config = dict(
    norm='layernorm',
    qk_norm=False,
    drop_path=0.1,
    optimizer='muon',
    muon_scale='original',
    adamw_lr_other_params=0.00074,
)
Rows from block 4 of a small sound classifier, named by matrix and row number. Rows with one number belong to one neuron. Each number is 500 + 50 x the weight over its row's rms, rounded and kept within 0 to 999. All counts start at 0. Numbers have three digits each.
After each neuron's rows are labels from the 100 clips, of 14848, where the neuron reaches its highest value: "responds to" is what is common among them. Only what is clearly more common there than usual is listed. The data: synthesized solo parts of chorales (CocoChorales). In brackets: how many of the 100.
# fc1: first MLP up (model.blocks.4.ff1.fc1.weight, 576x192), inputs 128-191
# fc2: first MLP down (model.blocks.4.ff1.fc2.weight, 192x576, transposed), outputs 128-191

fc1.351:459471555523541511477442450538484582588535464469456515482563486544536464527476565519489489512562373531513525482424572493484523474558472462468496468530479454515551520505595525448527490501443493
fc2.351:573483463420509525499562509536525511469453524566543372405521398545443545551449482540483413468539540547408479556449507469505510443602569561491464465468405586541518435486516500456570576528520545
responds to: trumpet (94); note G#5 (28); note G5 (26)

fc1.268:557468535511446463489492525475522505576470421458511393475603538438467543544479523513421517521554484538562475481507617484387500461513455514582417447519426531511427523521438574460396520515603539
fc2.268:477405536563514477491477581565540463521577431504575463511509469468443519549535530479428510487507466575492497544549484473530541454467514501496449545539484488515454455506468515503419554434626419
responds to: clarinet (87)

fc1.149:543533520478463569533586526528432485446442475435490480526519452599588503444579550484464508502524511470480573532484580509497495479438459456534505472518526499539481568367552473475537535541415516
fc2.149:451493530472507485434575493492489547486494524556419468515510510451523497554518495475503491514494540422569543522555647519495519511451469470635487570527493447481535486562411505568486540479465553
responds to: saxophone (100); note A4 (30); note G#4 (27)

fc1.429:464518518452463507572510522517424459490451499507491479478487535535463564469505480478557508426599395462411435542566504400513456501586511367455469545508452497426507417488498564474456501561574494
fc2.429:509525491429550474556451524641388527487518493466467426557441462467402502544369538556477449535448487488528465446542535481507495527525563535491510444488437469446508447557535473448475550482490517
responds to: trombone (65); viola (31)

fc1.331:458483541517481484524568559530525395491524540510519507480501521482458452477533490431431543518510461502455583441506494609480492561441542528554630481529456540566493512413485504513585451529515515
fc2.331:367491567514520574462552452479532526500537586414448555470495524545483494548486469490382503538474415478457450526448527536405481493547506512509462486471464489493503530544519552475439476521469556
responds to: double bass (100); note A#3 (47); note C4 (43)

fc1.293:478399600409471496468432525459582407361484481446516527602492532536533452487480431570562425467517518365590496523503464601552520535484513514504569491546542515472513509542483499473505581531463556
fc2.293:593470507468509503515350484430549508459492570436531488529485502536531460372559500591466546525518492526618457465512501530406505527420504399496406516480428578552498471471479449541506511465503569
responds to: horn (100); note A#4 (32); note A4 (28)

fc1.541:494509579572497510497558629484478496460444480498590481513586546416450444551540491564501472544527487435454447536434425446495466428564525501554454514519391541461556493619530444405469462408542514
fc2.541:478502578539607505509501544523481453435503540530512479514459457561546581506505518450429455536383486471543424451544452454547519476516505575564477529440433521454464505504537446443621522456482563
responds to: trombone (100)

fc1.123:461432504584458551503515514527493470464562404482529442442550541433485529477473597513492577552571464538445495520485536462443568526425433534594510497474481540520427502590456546443485548531536539
fc2.123:449521563522509543467585601505559468485574484571498491465407531512440534570494517533431534449532511424516523401457518524530492421499438509484452495464504526518350469579449469446518505485529433
responds to: clarinet (88); note D#4 (28)

fc1.30:586521559531436485417518454545501430482515501404489567435523520429502517502479581516489514515473542546562476578542522422483568521437478425484483464484516554537433570496484521483415498501479460
fc2.30:481518600458450444394567472471528558503602435536538506433529536458461478581588487453461520473501549541543519500489525569574494541512493447543412574514439523560429569513428549522472414423568434
responds to: clarinet (98)

fc1.370:481496539420596583441464586435558517516565552577422593463579558536496419513542513476458512591449388510444504518509518425482469470470518480540486472586479465593441452487553485524530507426536468
fc2.370:529597517530480510535534507474459545493475457509515519537573554557455403479400443447477508540487470523515448537490474540437502661528456556462491493570465506555445439552544516493481458464420543
responds to: double bass (100); note A#3 (38); note G3 (32)

fc1.4:591434512464579464523570496474419509548475556437547428504524470449476491412526473508534504478434483524477489420466457485412476420511413593476524500510407490512558426532455603540572503505571431
fc2.4:461434406441555499499492472520454498529428579434487454458491427453547531475439475488518509527502526517483424509464469512499472373480487468526450443476451489506595500579593540483522566513503535
responds to: viola (98)

fc1.185:394480498446539453520512627523527524534493583504450628500487487530548421407580455541529486559469424573429565538518452511464472526495569405515541427610429525523458527483554440559467426491418544
fc2.185:503434538510465606401504463503517539518444438547520510509488582587429443538466471424471437480494510383400573578510502559541452610460395556484471480477532487542468501569520541544534543544563524
responds to: double bass (100); note G3 (31); note A3 (31)

fc1.254:534603481420498487469442537410438544433447502479473465491439491579540389540534424467619477538512457495538483527444555463444516549491480507439563562535477424499555504445470466420484449527480420
fc2.254:547519482499470565499509415547478508505490514517480528544552541499512438478534497508596482508506414406480484482456534549550479621468523410428559464506387466443468456369533525396495550448484447
responds to: trumpet (100); note D#5 (36); note F#5 (28); note F5 (28)

fc1.498:433463648444421508597555561403510407509508540528518598445440494499483446474512508591524493507564446429523529432495501572567555409575514463512491544497565465485444565519472524510403471460500490
fc2.498:513518484468560497569453616476490479554469447526476584443471403473522498438556481481526548430432529423552438555409436482543577367478522461494512433482542506607510503455491423421478623522494471
responds to: clarinet (100); note F4 (29); note D#4 (27)

fc1.61:515506456503502427484493498486509505496513445545468495516493578479535465504485455494479563505483423529472505551512463556504518391461520550326536493570527458461408492576505450555449534546541526
fc2.61:524473458541394465543572504597629484559481475460534437441411490517359519504519487585513519519518402500498501397446411494513461514622519540485484460511538524473472382506484476550432492467571461
responds to: violin (100)

fc1.146:454453522471523433507433520487561452529450559484600518546501504549411500521516503543492451484545487475492515511538532465583485392542585433529462435469463497508516365463483525504481460415518513
fc2.146:447468456467573443524484579472492442467478465449488541492528508441489495524495585448453492535473475378513494418521485490526543475514607512551459549488464548462411458561446459492595490460476474
responds to: trombone (58); clarinet (42)

fc1.440:439496510546546556477484464522494500505461500555470464543575517508430506418434541474523455512571533477614485448458558456577445571563544510480561566473420511485485480581548498580447474466620565
fc2.440:526592558475468427445543435601443565473506540487484530476471430520418528503442517462472458553355576496564443518504536511533630474510529499486520568448456449540486491503585481432443482454596569
responds to: trombone (89); note G#4 (27)

fc1.271:603454527465488566580519592501548562547453471401492505463530479512524582551552502446504513508514595437549544554569512478467506550399417553443399537528494486520448473486513589526501526456534511
fc2.271:510528559455483497627483495560396441450531478526507477488567526514477454599515555482540514517520501514439503467524496500526511520498443542525519493559542473480402587485507466477504487503499515
responds to: saxophone (100); note F4 (25)

fc1.189:483492496466443443603467417496502533531530525549431513463491514579545519561499424442494453453518385549400597569463532482483384436441447385445488553609413463503447480470478444588404628454498502
fc2.189:527422465523460411536501527562535509530516423527506419602504566622570494458498561438449544451415509490533512536519474512474536531569534481550447442562541418480494522418507467504525464512467492
responds to: saxophone (41)

fc1.485:475553478476642588476480546434512476412557510534548527436599543535515464506469461559557475557516473447405463576502454484428480494503473465572519493561467487583498493479447523532564482482533471
fc2.485:491561485504548482496497531425553463504564529643480466428546483521423458456497397483470499554531444498480494510411486472476429603554520492497542495533545434586492422485577517445522479437533503
responds to: double bass (100); note C4 (37); note G#3 (33)

fc1.320:497540556481532528611462470498448487549480450413446445456572463575470573500431504533431540542535399503532534433474485494515492557572562543465500456460532539500571513515512525459464524412430595
fc2.320:460416496478593545545491496519591476471545485464514557469560510503450462467498491429442480533544522507467497540470552464498498530526465486464521464465457450476615441560401425449464559508587532
responds to: clarinet (92); note D4 (40); note D#4 (28)

fc1.150:533440467613511519432542531493471526481448526545598517595552497499533546554529518453474479469485486406498409550526367448532513472587580563521459508558379560495543471461545465397555440528511546
fc2.150:560432538577542508520540459517395474516456497556438451529446465533533537546518533427521473586475553504504460534548490510549539386484488475470479612383456557474514560531556523464659526471557567
responds to: viola (100); note E4 (25)

fc1.202:472529532513425409553430468557582461528515522542455476552463512497484493429506441449519378504494527518452607468557486610416480609415448471534489509563549425460424404508432533522556485521543503
fc2.202:487527522529400489488433425520522449491485492520477548500542520483493542441560499400432622499485496543565533471492444534440452488432505447451403466473554528423479455520542461560460486496528490
responds to: clarinet (99)

fc1.374:488504488495560516511425513501499556465450432504546526436494622615529417479483467467528414512552441454486496562442489478407528536553464542585524443432536525517445528492474461430514497470457535
fc2.374:545534510458443504488491423492471456507499515604499500480516378511480498561484424539615428476560461443458526532431366483550517524483558545479499498511496482507482374470494542409446553528523442
responds to: trumpet (100); note D#5 (30); note F5 (28)

fc1.53:462425510394544479515530494506493569448406420441571556548440413550556470467580463483542528549527520510555438588479523491431526550607440469553527391529463545493526528535442499482532520474549393
fc2.53:483411503479460431469513393468527572517443529509489493457555473459555510564497411529476394459555384535518493625465521553475518527479559513422462554531493420489456385513548472456551494505445554
responds to: trumpet (98); note D#5 (28)

fc1.469:412515566446561392483513509527551460441409450493473499501540599529526493494441548544509517551481466460427528451609538445462493603518436440567470558465513528539595560515460502552443515443465527
fc2.469:455448500503504473471574368504542520535435445592452536518551446495550517548422465501589516477441458593420541479580427508471441553492502543555474561472463599517586534496530557472388454482557579
responds to: clarinet (83)

fc1.424:428459572456516509409445472496449464496533506433518552518430492523478481536509479473558483490496473564517426623511527478448463535495450447506567473480429590427533561454474413517513464582478430
fc2.424:423518465539534436457476522488479473458538451514478531507443478487482472462491387550545454485412465463568537491440588540548361540545498509504528497468443450457557428479461470427506582408497449
responds to: double bass (64); trumpet (34)

fc1.261:461638480492513536549409580636539517533446482440469426477486546458459436507472530557513513429450503504451432505452546424473465477483396513506461506472462523457443476415427449444531540510443409
fc2.261:466483506537472482516512524499415520498471413454531480560474493464516588524506487559477383535594400471509590533448475467485535503462477499487600533438507538552505468395435483373502492474454455
responds to: trumpet (33)

fc1.272:544488488533444550536430574439469453472618672487400437465385454468499460500525460499393484567440498408616533455512440534549433530488475442531552490493455488468565476493497499504560472479491498
fc2.272:492446443530439544611500486399439536567469553544512489471500446501495441515552557571495476487523522509619538464533423448504443553553503482532532430420557496595440510429426433506603492475432572
responds to: tuba (99); note C4 (40); note A#3 (34); note B3 (31)

fc1.489:466519496441546516538507490438426597513563566618467424472422487512435476453449452527507449533493439459548523570522498479533463491533489499541524498444453548520564478511513487503628571481493406
fc2.489:522454395510499469583483528341370603535525578638478475472527457491550491540437501589498511497532422487505571496470525457508433592506512492534553362488480432581470482411486427502588478509549434
responds to: tuba (99); note C4 (39); note B3 (29); note A#3 (28)

fc1.492:503517484582452580609508577512522536517561542556538628516493582571510531558448451568541442577519471535552501436450512475516498506471499428421499568544545575460441454468491504576496457468525492
fc2.492:452488563501467546485494569489461479501417535387511579520522516491497548528547406516550445521482594519447562527473467437552551487540553501440529535502558478517403447601502481490537511484457473
responds to: trombone (56)

fc1.242:613463499506547471534505500565514487554481551476555477542531399579563532465465534434485542560427390575512490515409511424499464406486518477497448545612427455518601496502489479503488482534463478
fc2.242:394470605436493500464551560474496497572438519528547467475560446525507490556545532491530475495562493551526548491504528528544433428546476460437418563541513517431524539516504502482474599476465573
responds to: horn (31); saxophone (28)

fc1.458:590483498490557518479601488492536555514515541561445434560497373531467610521482571445516581616459456494488512506418537548436567472489473462547515557603492415458466601428471470540447489561576573
fc2.458:464519480562570603489487491510581622529603521542464467546545424469496482523560437473398535552505447459538453519526525479556553432533428503574554533506478471554493618521528469512368527475529550
responds to: double bass (74); note A3 (31); note G3 (26)

fc1.317:422454486459476534479455540538528624480471402585543496456458496503452454445484554497457434449427523486572544522494404537480550582422554453453447439490520482462455476464432574441530458454539491
fc2.317:545494490573454482464485531483539574520473460479507458565516588491604533484536446437489477461505483457475560436530523527472469495468534429541520421542542538495484441405476497562562535494578407
responds to: trombone (100); note D#4 (29)

fc1.499:518473500513451528443496441543565457413486503510553507554435497452571371472441530588438606510470471416528509457457539575498529499518480532507469503464422492473516486477501444541450475611570584
fc2.499:446508452526453509512449430358605555470531499510489444438464395451522515532482498435533498447456575388514519503493498542460481519630479480522473527484510570544546504577446455523409578534498536
responds to: trombone (48); clarinet (43)

fc1.232:493555565560452477517449524604532450478551550483534602376546571580469478478482460490441465526478473508470484515482407572475509498423553485484466457558488475434406459464515455404455470489425491
fc2.232:475521462555376555521558582506484414495549459473500570435493494588460510512530465444491568508494501556506570435499454561455541464528441405483462534473537424420406455427505470467572522564540434
responds to: saxophone (26)

fc1.470:564580410570470526499543501394576522485534522505419531455546493384517476449534481625468551526436512485532396546487510504455473534555465393499525565488538465482532389513550457514537455579481509
fc2.470:487484479438473471518479598401517559576447502508417504546427509571440473513462439583489476456411469570536565501545525528471516410594458507541520445561496479497511534483565485468545531510597514
responds to: trumpet (99); note G5 (34); note F5 (26)